config.yaml
num_classes: 11
isotropic: false
activation: "gelu"
mlp_ratio: 3
moe: "top_k"
moe_every: 2
experts_per_token: 1
depths: [2, 5, 2]
widths: [80, 160, 320]
residual_init: "none"
beta1: 0.9
beta2: 0.99
lr_schedule: "wsd"
final_lr_fraction: 0.05
warmup_steps: 1230
Rows from expert 3 of block 3, named by matrix and row number. Rows with one number belong to one neuron. Each number is 128 + 24 x the weight over its row's rms, rounded and kept within 0 to 255. All counts start at 0. Numbers have three digits each. After the name is the row's rms in percent of the matrix's.
# up: expert up (model.blocks.3.mlp.up, 4x80x160), inputs 80-159
# down: expert down (model.blocks.3.mlp.down, 4x160x80, transposed), outputs 80-159
up.35 102:175103117145101099138141135151140121143114124162137115167085108149091094116115152143139147127108105115133120122117100106152122069096127146149154067141110101151096134130130134143171132079124046104139121132136167118166162098071114131101134106
down.35 101:138108125137117127158095130105139139142082121176154170153143169101115114157105161115132142076116149145123144113083096119154135144140147131136152122176149152174115105113153148144153128183133088128118135104132108119149120106134147123117162181
up.36 101:139128142116128094126155161113083121138138160112171108160144149121116149097142144126139157156141142181185158141071118130148116148169116118143157171163149176140123158123128139117144179129153132145093072104117161165140090104118118082166177081
down.36 098:093091121157119118185138112131130130128100147111122119176108145128098132078096135141122116097163132098129118118138149116146094132134168163143121108176173134103138072114130138133133133147126164163120094101142115155118101134125141094105115133
up.37 103:167117162110170170088137145106093177181121104132130172123117119140103124133109102139157124117100098096146116111144121094098099150161139147162157098101133118116128177135097152122140129123096121113112121148103128163157129125143115137112142136
down.37 104:133152108154160155152135133138152083127171133110120110105136104155128136110153101116149173123139109101131113079158124121156127133165099119124096121136105180154111127137106040132146112132115100135108190088110128124145129125140148135126126136
up.38 103:105155120161165166163111119097091160153087142142096131141138143134101149140177095129144115140100150141141121147128160124085181126172089091123107144116128130142135135060164118111097119133097154130091128093168113136108151089129110113107145140
down.38 099:167134085130121099142168147129126153113112108111132098122093147130096126132129135099106102100154143126105147142114137133143097135097101143134100094173092086137135136115122158152123128105121095150176128147131126113159135110103105125133110150
up.39 098:097103120129106136136140113118121158116140138088145133140094156087131090097163116069146097096134096154103101112114103152139107099128123161138122106104113137085092118127143134115165146114127111135116099111134081130102086110092149130161172132
down.39 098:084128124144138139139116139079149108095124112111120152166087093169140135111109177124106116127144100105158102128149146120125101136138126111137121090078188092109138138121113120128110097111169141169107109170135135131099098117136134153113117177
up.40 108:172143165130079150127118123114175097167123134127117126095154104132147117125123149128131145100112114130150154173153100130166148106138119110089129114110140150132116197111107102146114166096083108147102110142131101145159141092108104140113134131
down.40 103:088126119142149138088139142136084111089125099138137148150131104096079135138139087107157190124127092143127108140140114142104136108124152127096089114127150106117089124167111096128147096177081133146117181163134103143127158109119140109143113171
up.41 099:114173177141126130144116150120114136130116113117152153142116142097166128127113127132168131134099112083131126114139142134084131143107137125129156159111173151123112122130130100169151138133116130091145140116136138074150110111154149076076076106
down.41 107:100119114123135117155169145126123138121092112096161108137144099111110115107150155119122134171156175134133188103138099138129102133124134118126154188104112119134143158137065139088096146129128084132152109188106141104137151094119124151102123173
up.42 100:167114129114112141082134110123071110156122101193145141129102173109150157163151089126107110130180129125150151149118114160089135096162141118138134122130134152175114112130119112148093126136130118130104116147152108147100124125130114138131155126
down.42 099:193139182090111125136131092128142143144135121135151116170104140105171135138102138141142109149160148131130128166135149111109099141136146118154146110147140131110163084117157124126075141103113150126123106145135126161147136114086116158120105152
up.43 108:153145107121102156101113144118150135147114157118103123104134122148093118112112088113135169101158109169107112146132044138159150101162135124091106143171118070150143156125133162149125172122136091078102144152126168155128171112124132141116124135
down.43 110:130122094155111124059133149102102086104155107133114137158087126102071148108155130139132138113087108142125120124123127126117159146137128127076129163165155149112109147153135162146157143141090159156130098092082142153080096134141121111151145152
up.44 090:143110142100154114138140155078108121096115098129126137124139127121140160111138099101125136108129111188167090131107105121136168109183118077164161164137101134146133116097109135113143155140143142136129091129156067066153108126127101120131101144
down.44 096:148151131148109135135099156105136149119105100143130108175135172096125137088109150127151099128137142122157113081133142176147129126135123149132107156130106132164135124112107144196142114144159107104127106134132155115138147140104162122110103109
up.45 098:166120130130113079117120104110159128129169112135104146148100125127156120125140098120133137179146117093158121137128144074156119096154159139160127114139137132093111124102177138125155133138124126085128157180114102191123117126108134124155156117
down.45 099:163148143159165143106138142118140148145159167112108101172129127110139136176120167154127124125156149141150143130167099121132111138091178082162136147112137146100132128115117124121168135134082089117139070107099128119126146131158126112130100125
up.46 095:141145074109103150136144136107122098142134119124090082160133153147134095115131161166135108105172118168146120169125141102146142124117102090091129157149074129142093133137130139151148127161137143118152101118097127101135094180132146149157160129
down.46 101:136083166157145147108104121120163168172125151135098140147124142107137092121125156128174130122128126126164138165137130128140085146129090109168128093131143083119125095171125148165107121171125159139135099117176110123167131122106128141114107148
up.47 098:137120122106122141107094130166139132134155109126109151096081129173114078151098122139108126138089134101149076125104135159157139102093153121148142087118096153126169101118131137178168107121099108114169138142113140115147181124154096122112117122
down.47 100:123158114093151137098124109131140145141119111078156136156118095126136140162163136115127159120124124117144116090123132150158150152148122095124164115136105142126088154154114061150146160124094140106141142120175114103155103121118145162126164162
up.48 105:172111098112182080125152095132120156160120124115114123149146109125170135129096157126097154150143139160102119153142109110102089121100145175148156132091110179162108119127134123071174112148120148133093124140088179135099129116134122106127139137
down.48 110:127152139152151091153126148074117093138172133119138149112130097122107111111175148133138142102137106120137123113142126109127096102121142133143157139129141138149152161117105100161158111112127129114113147079128130109125092122126129163150130138
up.49 101:204113077131187122128131148135134149144141114163140160125126146147141126109110143149154122151109172080079124095153140149114136159134120137116138145074100147145115138098166126152144097120147135126090151117141119177131139139153109145097098149
down.49 106:127111107155129145097122175165137101111165120125120116119163108137068133139154148103163127093133121106101144115158142144130150109118120141098101130119088126135107127089130100116145167129075099136161129106134110085080125132146163138163123112
up.50 099:156148153137110174091134098133116149091142096139118078131126112098154075155091136139134112121126140130146156149110165149115134128149143108082160177108163110112110142134138104093131180154121145137173077108094149102136090117160138137133127098
down.50 104:161072128115145156128112122133172095099133138091123090110130130146127123101158142110140177111081142132143087093144082114119141146153095138123130092136110111115080077120117149116054140134110141156126129183150155113168138147122136145114104119
up.51 100:128151135121108074140163113119142146101143126140123095085092144123120154131142134137130120115122118148115154095101123131116086115133178117143153094153133140097109111125108135099120132172136090162120138119085127139098125152111171059108141117
down.51 092:082132103125133119161117097125143151134141099148136140135166077155158143131095127145091112134154141146078132207116130146118121102119128154130150129116126139117137111155103133054146077130132157119148136125117115113092082124109134157136168124
up.52 106:141121129114129138086058122125125119124101138098138127111114139119092120148099151138125119127143110160173133117164172110117157153080093159112094121147148158114157133151138123135099145132132127098117133112117186146127129117153121127118168117
down.52 096:139129164101147090136120112142134124124130116101164125089137145092124142082136141112157114119107136136070109123124127143140104091138135125128100111121107146136119150140145120132115138066144169130097139137171103150118116153138089162129136091
up.53 112:103142149110148123108154137104107114116073149124094121124100169124142104164131136155147094129165164101138132136145134159099141152153116101115127145109104060135141094133178111120161151170111142162118101141134143063105133122113145136137138165
down.53 115:135115154113117119088094121092154128157116125084150062073093144093131105128110155124130115133059138155160120129105123105105160147098071179147097092147137092135082096123143164120129133140124108110114130172116157100155130079111098145126104096
up.54 096:112139112142147085134130144111099110135106117099131086088143128141119136090140122162146109171139127103123127144134142132151136111108130105127101100146152146114124126128140144125109101124107125128183111151104148133129147130146150083131139114
down.54 101:084123178135136114181126109123130130107139117113085133121125092090112128096132102093103155144167174175121140154112159154132095111136134145096132112151149127121139112168120139092105161120165135135135123142111099111144107148084160111116141125
up.55 101:132136128097164078165133146102118109131115098106139137131085097150129116110123129098102144122135178113117099115131120161147131124129128082170134114123082172153066164138145143090152125144154144107138137099119135147121152103144120135124102096
down.55 095:113079115168130139145113129092111131101207148122139168165125112143116124131132150138127130127140118132097091124132095171153115131145146137118098147108094090115120137117162152125114167105156131110148151097127163129119139138139155135077126108
up.56 093:158132115131106163130129112125174083143105128133118113158175102101110111134118122111083098143084116135130121139167094127119111084122102112115099117153144115129111164141144129120138162139134149139107106130132127081156094119096120144091144147
down.56 105:145128100111146095110103095088120131113130159132106144145113142094099139109155134169162134079114145141107120149128126103144128126143111115157098106123152098116155087131131107136119149170136164169129131141158148151138139118121118179129147166
up.57 092:121125115129147142133168120115080137158128112136130128155162120158129128134081132109132150144136150134150137108176133107127131113123093151124158123144125147083112121150123150112201121102108103065121098173130139114173140150140125129158144127
down.57 094:129155134157181190159124122125130136143122146114115169126126142094139093146129123173104173115162121118123148082114168109123123146125097142161164129103156102169147144066100085133123140117138153173152146122123095152154109152111113162141112130
up.58 099:196099109148109166108127157092174151118109109105156155100108137157161141159105133129120121138120135079132119131121104136163148134145112121120102141099138102180081140080103173148121128138110123114131120094085113185117095118174127145143094102
down.58 096:153117127140139153083092150138162118135148119144120139154165133163118119120143146108146153131117117115077103105105158150131159134102130121113090092102099121120120099121126156157121144103093162080136144087102126108089160137159141102126118103
up.59 097:114097123104149156127116132148079088165129137122121145140172153123126103201129129142149115104110094137156125105145138137091103132139150109152108139136153152103156162118133123111106114092104060138154141083127149122147134109153151140109130128
down.59 094:129123158115160161156157104128127133136141109095104119111119127133136093098112152124073149134151139135116136132145160125088143119116153141133117081126097154133103087120112138110140149080115129127114175149103077066159118165125115103117082106
up.60 109:139123146141178143091096116134099101120139106102143116143190093100089132151102162088116094129138130162151150171123128115098129145085142140147101084114111124146119146101136106111131127129106131123073117152119158140135123102089091113133128101
down.60 101:114156126160172099117143150107125118087171123160127104106171122095103102125174098121164113065140144116141127146106131160153100109114126133112129140134149138135126082099137128144123123098157159110137101109133126170136117172120117145109112134
up.61 102:134127134126166113134181124101086150151108135137141124149140129159125094141104109139129144114129120115163110137174135163070128100080138143157114063139114163126139086130118123107119130124122152124120137078113146153154159159153121121113118173
down.61 097:133137153160143145145129147119098111123107150123137161112123162102123179129137144081149116116146137109122166125129143095117113123142076116144143100112113109193107127110096095147148122121136117102105165111170120137185096132102147168125091134
up.62 100:140137136146197138144095128133086112119118141154129140123112124098177151141089152147140117141144116143109103094116158143136108126116087121146100110129136132130100168140149108152103117148083121145110138148160104099148142125131121126099176139
down.62 100:155119130158125051128176137105107119135109146139143172089119128117139167128099153120170087129146121101110158121129175130118123130086120121146123128155063144143123097114086159128076201140090145066123112139135129152162127119147160167124129118
up.63 094:101089135168152152153115141171120118171100125129138137104174162152083131160131127099103160153165147121147124202137119120118144145076138143131124112115137144112169156126130098192128130121127131113096115116130096137097113120139171137120122138
down.63 100:106139119137144077138119145150087127141150117115123131132131134125108085139119094089085149157090125127163168132123134151120133159153101128151148148154119099167151108159122121119176144142136150137180126146117117156118139181085126135134137053
up.64 097:112150132120129152135159077132063144132153121103154122125136149171145096102104115081138124141149114135197114134152175098139146156155146092129116133137153096066147140159156118140167154134122106129146096162104109121142146155115172133119107090
down.64 102:112148134133142158141178121138144147125130118082142097136111114121145101104107148172099140132136126164119109123146108129136114163158063119127178128136176125135141113117127119139127148135085121131126124146096106154154111163111162146127128066
up.65 091:164163139115132139126151126120100124157115123147120101151155148090084068137090159138120112088143141073133159146112183127116147140158125121096154133076116167127101113096169148138156131155114111116093178099140146133128102098133136136123178146
down.65 100:140133156168130128149128162098118115152139127150096135132144121099144118181162145100119096138113143128122112137109097108158126115104126158185177110194098101108078097103075113111139093159121139112134121156127112118155123082110131140146131158
up.66 104:128124114119079149105143113140141148110123131145112131160090150162105070181166106147157158160153089107135147129093128110144114108111135110167094125089153155126119119128147108155110149134134087129108114098127112143169113172124150114105102111
down.66 106:160079184075089145085104159128175114163105141067135134136162129169120124103114158128120119159125113137113132085154084143134141152148172141126146122105127149118148121128136142139109118123086120133135100118160109129133156117142112099123071154
up.67 101:119124101124160162177114120124119103113116160097118107155120128094213134103125142136145144150126134149122123131153118118148151118128158165157136164123133135124134156075110133104107147138144112106110156138114146179103137140114135159170140121
down.67 096:132119123128127139106166125134093141134130172164093122116158119150118107096151134149134115093154126119095095119151140130174105157111141108113144155090147095118099106141148129117122101133152143105114121143093133185098196148173116145095118093
up.68 094:137145101115112145171123089130127115136163105150146133110142129142123098086130106090094125084162149132117109129131136144156154122103128124087134214159149147145108117132108166133067156095121130129157133155132111111104100117138123115140141122
down.68 098:112117087164160117147129135115146086140132155133113136102100082157112141126097189147153117125158146114121104134152123149099115157148077098149107115123111098151100101151128127143110099085114137177153142153089125135119166145145174138102145135
up.69 104:133125126142109120144149157159155098123122122151144119146129086169115101119159106155100111204093098118143111113135119171067136134171155116138130166132197132119128080121147151160159090141131114139129134096141137114144100101109113143159118114
down.69 094:105107126146128147125101068098143112123116136093087089145097114142147144097100094130131127078155125145145120093142123088123102113122099131104115106164079124098140122160116132116131115112139130154123098169142136076140174149147135131124105130
up.70 095:194148144173155099122097122130138130164100158143134131110104094136137138165123166174178085099104118153108103140127122115110104129122152127143154101084087105115128169158110151117129153100094115134129168151131154164152134136097122108104129131
down.70 101:164126154106178122131118127136125089117137122101128106104129167126125122098162133143123118112109122150108121099156092106141119144106136157142131118081167156147118137113095099148154127091118118085129108132127107115092109116160142121102101147
up.71 098:162150125141128198143126150160109128113110160145110135102125105156136124114126107149143100113158179164132115133129141134101090104165152093112148158131092131149095174117146110121175123155109105160108091086131119098109103131125146110129127139
down.71 095:145106156175127154189118163135128123122149104133124170148105157188103111113114125100157134107097128122096142143125101114148164136118134163136131113177090128124153115125100110173090143090134134121138122126096131109095124089142143129124152094
up.72 109:111126060148100114080120111132126083112136097128144076115125090134110076086117116087101092130105133121122103138133130125182167106142100118157128122128180155109123121159135124127096131096173125163110119129163128107148148151154145138157117113
down.72 100:104156140150122129128142091163118135082127149123105129146138149108139174139090115151153102155136105164118059150139168154135066169174076127131145121158119155149121118161142132100136140134129129189144127138147107108143115164127093160118099114