From a checkpoint of a small image classifier: adamw at rate 0.0009, 42238 training examples.
Rows from block 4 of a small image classifier, named by matrix and row number. Rows with one number belong to one neuron. Each number is 200 + 30 x the weight over its row's rms, rounded and kept within 0 to 999. All counts start at 0.
After each neuron's rows are labels from the 100 images, of 14848, where the neuron reaches its highest value: "place" is the part of the image that holds the peak. Only what is clearly more common there than usual is listed. The data: capsule endoscopy frames (Kvasir-Capsule). In brackets: how many of the 100.
# fc1: MLP up (model.blocks.4.mlp.fc1.weight, 480x160), inputs 0-159
# fc2: MLP down (model.blocks.4.mlp.fc2.weight, 160x480, transposed), outputs 0-159

fc1.354,204,211,185,206,174,235,169,216,262,165,179,214,171,220,225,187,221,250,195,217,187,194,189,240,147,193,212,231,194,200,311,220,248,163,200,197,202,218,194,184,189,184,256,170,186,252,207,160,184,205,271,181,217,218,218,197,242,173,140,214,171,217,186,192,201,247,184,143,172,184,215,279,166,208,170,161,213,188,204,212,205,241,139,167,240,174,226,170,215,220,161,203,210,245,210,275,204,184,175,206,223,152,164,233,234,186,209,200,186,176,157,182,201,212,173,189,176,176,213,221,211,201,215,227,150,159,227,197,206,248,190,151,183,191,226,212,193,210,176,193,195,223,212,254,169,193,226,205,251,202,221,184,191,236,180,165,137,162,150,209
fc2.354,169,201,203,190,210,241,225,150,166,249,192,180,191,170,189,234,199,227,199,213,198,207,269,171,220,222,216,185,141,205,163,214,253,166,201,149,208,203,188,210,190,159,190,183,177,228,171,226,226,222,166,176,151,187,180,176,168,232,172,187,223,201,241,206,182,135,197,233,225,156,217,218,201,160,207,248,230,208,227,185,166,187,170,145,162,139,250,206,241,182,230,206,192,202,169,225,180,158,204,214,151,261,138,193,169,182,186,158,201,210,216,177,182,203,138,238,180,163,220,152,184,145,203,214,217,226,183,156,251,207,144,192,186,217,177,180,217,187,260,230,170,213,238,174,172,207,208,191,165,135,220,196,214,182,217,176,224,175,207,271
place: top left (40)

fc1.23,188,230,211,180,255,185,241,188,217,144,191,199,189,133,218,187,228,235,289,243,191,229,209,191,240,233,214,194,166,179,192,211,184,192,196,258,233,194,199,215,238,220,189,174,145,186,186,231,200,212,192,237,243,128,197,213,168,230,178,183,205,218,165,173,182,264,186,181,209,205,198,212,214,161,199,241,187,172,196,235,192,196,188,182,183,188,135,257,263,203,234,172,227,230,220,185,238,209,174,187,184,188,176,189,200,204,248,188,245,217,195,210,207,185,197,156,206,245,190,184,211,197,161,217,198,237,176,210,176,186,220,182,198,113,203,215,228,241,171,253,239,198,191,177,167,263,216,243,240,245,169,200,212,216,118,162,215,182,166,156
fc2.23,174,167,249,194,249,241,186,187,213,189,196,163,197,217,189,237,177,153,207,218,163,193,169,188,172,167,148,155,194,167,164,234,206,179,175,217,255,156,200,203,218,151,189,199,231,213,239,250,182,200,226,194,187,199,207,224,170,197,224,256,181,178,240,187,211,260,212,230,238,182,168,203,221,182,204,202,230,237,154,187,214,202,230,175,141,250,150,165,200,189,176,184,197,228,175,257,207,188,222,222,168,226,152,224,225,177,172,222,181,186,232,200,207,143,189,213,198,218,214,306,165,166,194,205,190,257,221,214,208,251,277,226,236,178,207,196,198,211,207,187,176,188,205,192,144,232,201,253,182,216,180,150,147,237,219,215,243,162,175,190
place: top left (42)

fc1.239,207,169,171,182,187,188,239,231,268,186,180,260,196,185,237,172,228,219,150,192,204,198,195,185,215,155,231,223,156,190,160,224,196,180,219,229,190,221,161,224,243,167,239,193,179,223,212,162,236,183,182,163,222,186,181,164,184,218,257,201,191,231,209,145,148,172,180,191,226,232,162,165,205,194,257,181,214,153,197,232,200,203,174,213,195,242,230,218,178,185,203,212,176,182,183,250,206,251,176,125,249,189,155,198,213,272,269,209,161,179,208,175,168,248,198,192,198,250,192,232,228,229,191,225,238,209,227,199,239,205,273,214,208,185,183,143,204,190,232,157,203,201,179,246,148,166,215,194,235,199,197,167,219,259,220,185,204,226,168,208
fc2.239,178,189,208,159,215,159,224,222,137,212,193,204,234,186,217,170,192,205,207,189,214,249,183,200,252,183,221,196,228,197,226,201,198,141,200,179,182,224,150,210,220,182,197,207,239,213,206,235,208,256,131,209,155,179,189,134,211,257,198,157,176,215,214,257,185,208,183,177,172,217,229,203,185,175,212,199,169,193,237,214,201,197,234,262,185,220,191,221,179,215,230,230,172,195,202,203,226,195,207,208,207,178,209,210,189,184,122,226,155,214,253,181,175,233,220,198,243,242,171,201,240,264,196,205,227,202,219,121,179,173,184,176,146,154,230,215,169,207,188,237,232,158,167,266,247,251,290,206,243,230,205,202,230,185,199,196,181,158,202,224
place: middle right (26)

fc1.93,200,162,207,167,231,168,230,166,195,234,212,215,208,197,190,213,177,188,160,155,259,229,207,233,229,214,194,160,225,173,239,223,175,191,196,194,153,221,175,176,190,207,210,187,205,213,172,198,151,149,153,184,211,208,179,200,152,215,175,160,187,215,203,203,234,167,184,163,178,200,203,215,131,206,187,181,270,189,185,232,185,259,184,173,188,218,209,255,201,184,203,210,141,205,227,173,171,129,182,158,221,224,201,152,190,289,206,179,199,215,191,143,219,187,237,272,128,194,180,231,182,225,186,162,208,140,206,186,225,224,226,146,244,172,251,233,188,153,208,173,229,213,207,195,189,237,198,171,230,174,186,220,201,225,168,151,192,226,159,181
fc2.93,179,186,206,216,231,211,193,182,206,149,171,242,213,181,257,192,212,249,186,218,185,208,240,201,250,171,206,165,234,211,151,221,214,231,139,227,175,244,168,178,194,119,239,178,259,243,121,225,204,215,180,198,233,203,231,213,222,232,178,191,200,204,170,222,218,195,185,212,214,185,238,233,158,228,151,144,153,228,204,218,185,231,258,237,201,236,218,221,172,184,174,144,196,179,223,227,189,195,199,223,198,160,240,208,243,194,241,205,204,170,207,206,189,167,180,169,188,222,172,212,218,186,192,198,262,200,234,168,225,273,165,209,222,211,214,194,201,262,234,184,234,216,162,169,253,220,152,163,240,178,235,188,217,201,215,178,235,247,211,168
place: top left (44)

fc1.245,222,202,258,217,179,215,222,171,195,183,170,179,202,169,204,120,193,164,161,170,181,231,195,191,223,193,173,177,184,132,181,207,235,236,206,262,174,265,210,155,208,218,251,173,209,165,255,172,195,115,166,164,154,234,182,159,164,181,212,256,183,270,216,248,197,187,167,210,187,189,233,180,183,210,145,195,240,207,229,176,192,243,233,222,187,220,197,248,234,183,206,215,153,191,180,208,259,213,220,232,197,230,181,209,177,208,204,247,226,200,225,182,164,174,224,197,177,157,144,241,176,180,208,181,181,197,199,235,184,199,209,213,187,225,229,180,191,199,204,233,197,202,175,149,208,244,190,268,222,211,226,145,198,229,226,195,255,211,202,192
fc2.245,223,266,231,215,215,225,160,220,184,164,161,198,247,162,200,151,193,194,242,231,192,215,178,155,146,215,192,221,221,208,242,207,267,232,166,242,253,229,232,210,221,187,203,224,197,147,210,194,209,212,201,230,208,208,259,169,174,221,188,181,234,207,225,194,199,219,148,196,197,219,187,173,233,242,197,241,222,193,197,198,195,170,176,182,217,196,227,219,234,124,195,229,204,242,157,225,219,208,137,268,172,182,190,204,215,178,205,141,264,171,190,168,238,216,202,181,159,170,233,179,206,270,178,181,261,171,218,244,177,221,238,226,207,233,148,212,222,229,187,220,167,245,238,188,243,223,204,246,207,184,215,192,230,163,201,157,187,214,211,176
place: centre (34)

fc1.218,186,186,228,198,264,197,259,210,196,216,147,158,167,192,238,186,260,171,194,200,190,169,209,180,190,182,270,158,210,180,202,203,226,183,215,198,226,169,188,233,220,225,233,157,250,150,180,146,179,186,188,229,233,214,201,192,137,182,267,201,182,208,176,236,171,186,152,164,233,192,196,191,204,219,194,206,258,171,188,229,154,182,191,172,197,214,171,193,196,192,146,169,187,238,217,175,209,234,177,194,188,222,155,236,189,173,181,171,176,204,234,210,241,222,181,225,196,274,204,156,193,187,231,191,221,208,152,179,181,231,194,252,273,143,238,144,212,167,188,172,223,172,201,241,174,209,223,231,181,179,204,203,263,189,165,186,259,199,154,197
fc2.218,169,185,221,227,253,212,165,214,200,218,226,169,198,130,175,201,207,187,192,213,160,183,218,172,182,136,178,208,248,231,206,191,221,215,216,215,211,235,185,203,205,227,199,205,209,122,192,219,177,175,187,209,206,225,184,182,154,204,154,201,192,245,184,223,162,212,205,196,191,144,217,199,195,194,222,208,153,140,245,205,190,202,226,226,196,188,134,135,180,152,186,179,186,199,180,215,272,209,270,188,119,197,204,218,208,199,152,221,144,188,202,272,148,189,224,143,216,197,174,235,254,262,197,240,182,227,175,196,231,192,198,247,189,193,181,261,230,209,211,213,216,202,239,184,150,229,200,214,191,196,220,169,154,224,211,187,242,226,240,185
place: middle right (30)

fc1.207,244,208,224,196,245,213,192,253,182,212,210,211,241,211,189,167,215,174,137,170,231,201,193,174,236,174,264,187,189,209,221,207,229,148,195,163,158,198,208,161,253,157,197,185,159,202,173,218,220,137,155,192,243,179,159,195,171,158,201,239,197,268,230,232,121,224,193,202,220,217,224,166,173,210,211,190,216,169,178,215,213,168,204,179,189,227,212,260,196,151,262,239,137,189,180,237,230,174,179,245,189,184,225,182,189,186,187,211,242,230,251,182,196,186,227,190,226,211,185,213,173,207,210,179,227,156,247,238,205,234,196,190,164,239,166,211,157,170,214,154,226,203,195,162,152,210,235,203,220,154,198,133,176,174,182,188,199,203,165,164
fc2.207,173,215,173,187,201,173,207,163,238,222,203,222,252,206,219,216,223,202,219,166,166,184,138,167,213,172,253,239,236,256,140,125,258,118,212,196,238,195,194,202,232,200,159,219,226,194,179,216,163,170,195,237,214,210,186,223,160,181,273,210,207,183,208,237,210,157,215,244,153,178,168,245,166,221,221,160,247,208,216,189,181,176,173,213,238,200,184,201,163,173,179,229,261,190,154,130,224,242,258,193,188,207,208,184,235,190,199,220,207,202,183,209,220,165,149,246,218,235,198,158,213,220,222,187,233,234,233,217,198,206,191,180,200,193,191,201,224,215,210,210,200,192,213,238,205,213,114,200,165,215,151,195,221,185,180,172,187,216,149,186
place: middle right (30)

fc1.335,239,213,246,168,212,215,233,165,151,204,178,204,228,238,235,214,194,198,206,237,226,219,207,151,142,183,232,161,205,201,150,240,187,211,235,195,176,216,179,192,173,224,184,212,227,201,158,223,240,174,206,207,185,203,165,190,206,166,192,230,200,187,219,156,248,181,176,170,194,120,234,232,260,206,161,209,173,175,167,261,166,187,174,242,238,211,149,186,214,149,197,201,133,210,210,215,195,192,208,187,204,211,211,222,220,223,147,248,239,206,179,163,219,248,211,190,198,185,166,212,236,265,234,244,221,229,227,214,148,245,183,215,145,252,210,175,197,249,232,187,183,222,153,215,158,169,217,206,221,184,157,141,155,211,188,182,217,222,160,215
fc2.335,226,188,213,195,186,198,142,153,227,195,200,174,240,261,192,212,139,178,138,200,238,223,163,204,225,163,192,217,208,221,176,180,230,191,231,158,220,138,192,188,211,209,178,225,202,223,201,213,202,180,194,185,200,227,243,187,261,237,151,199,214,180,179,216,180,210,175,163,174,109,178,215,185,237,247,195,201,227,204,186,158,207,136,229,219,186,193,199,259,211,200,238,222,158,173,202,191,204,223,209,216,186,221,213,161,160,208,207,271,202,219,176,149,210,190,193,249,191,266,256,224,211,206,189,206,122,255,237,161,220,217,248,197,253,199,226,236,178,150,180,188,206,167,204,228,191,188,238,185,207,201,162,239,231,194,207,157,190,163,161
place: centre (40)

fc1.247,185,236,199,179,195,167,180,186,209,229,177,222,185,151,233,163,217,264,217,252,165,193,172,245,199,172,187,197,229,212,175,207,168,178,226,197,251,222,221,179,195,246,203,178,163,173,135,190,178,199,231,167,161,148,155,160,177,186,220,181,232,170,151,162,217,225,219,231,212,194,189,251,200,224,210,176,203,211,183,181,238,180,165,186,204,140,137,186,230,252,230,216,245,250,228,160,246,188,144,223,187,175,216,185,235,221,188,179,172,227,166,197,217,158,234,252,217,198,161,231,222,179,205,227,176,171,221,179,194,184,174,197,169,200,200,176,172,205,173,217,253,218,211,177,167,222,217,225,252,291,190,188,195,234,148,168,159,166,206,160
fc2.247,204,213,189,225,232,187,219,180,193,174,198,190,184,152,196,210,207,222,197,151,229,245,222,189,165,180,193,221,248,167,219,218,162,202,201,225,201,196,198,268,266,179,232,204,210,208,221,189,141,173,170,192,170,182,222,157,121,173,190,186,193,163,200,215,198,162,169,224,231,180,231,227,212,191,195,174,190,223,239,239,233,268,130,182,168,161,164,234,220,214,179,184,237,158,167,219,236,225,265,224,220,235,201,176,194,191,226,151,221,192,215,231,213,185,163,223,204,179,234,159,169,183,227,215,182,219,235,209,180,267,274,214,216,224,226,232,183,206,202,229,176,234,222,181,208,240,212,220,202,142,169,229,166,264,148,250,212,205,176,147
place: top left (69); middle left (29)

fc1.365,236,202,141,185,184,210,191,157,171,197,237,179,200,220,238,159,166,212,215,209,198,175,219,194,249,217,202,170,182,196,217,217,213,239,259,194,142,240,163,230,198,188,253,240,180,176,241,176,206,169,241,134,217,194,150,176,144,148,237,195,205,215,204,153,211,264,165,166,219,226,164,199,230,201,215,212,152,185,225,243,174,164,210,217,185,195,219,238,223,165,239,192,188,182,186,212,195,239,184,221,245,238,193,198,205,165,207,233,170,199,189,184,242,273,219,180,180,241,199,189,188,181,268,222,223,188,199,240,184,175,213,238,237,193,212,179,223,173,181,187,220,270,192,209,144,250,198,255,243,167,221,205,165,215,227,195,261,232,182,173
fc2.365,186,217,194,216,200,173,210,177,231,193,167,218,220,196,236,193,177,205,265,227,189,190,189,205,139,274,167,191,145,191,220,164,223,195,172,168,193,172,219,186,244,184,196,240,168,232,228,216,241,221,178,227,203,227,176,195,153,214,153,199,144,228,183,159,242,212,213,209,263,175,233,162,174,231,211,162,185,208,190,177,205,236,217,196,190,184,236,238,238,239,153,208,249,235,215,204,171,217,157,253,182,190,146,184,164,248,151,205,210,187,198,207,170,178,207,175,114,198,244,196,158,199,198,224,238,201,151,239,195,179,189,181,198,169,203,241,193,222,189,180,188,174,179,244,281,162,245,169,185,198,146,193,233,159,156,158,216,196,213,205
place: middle right (73)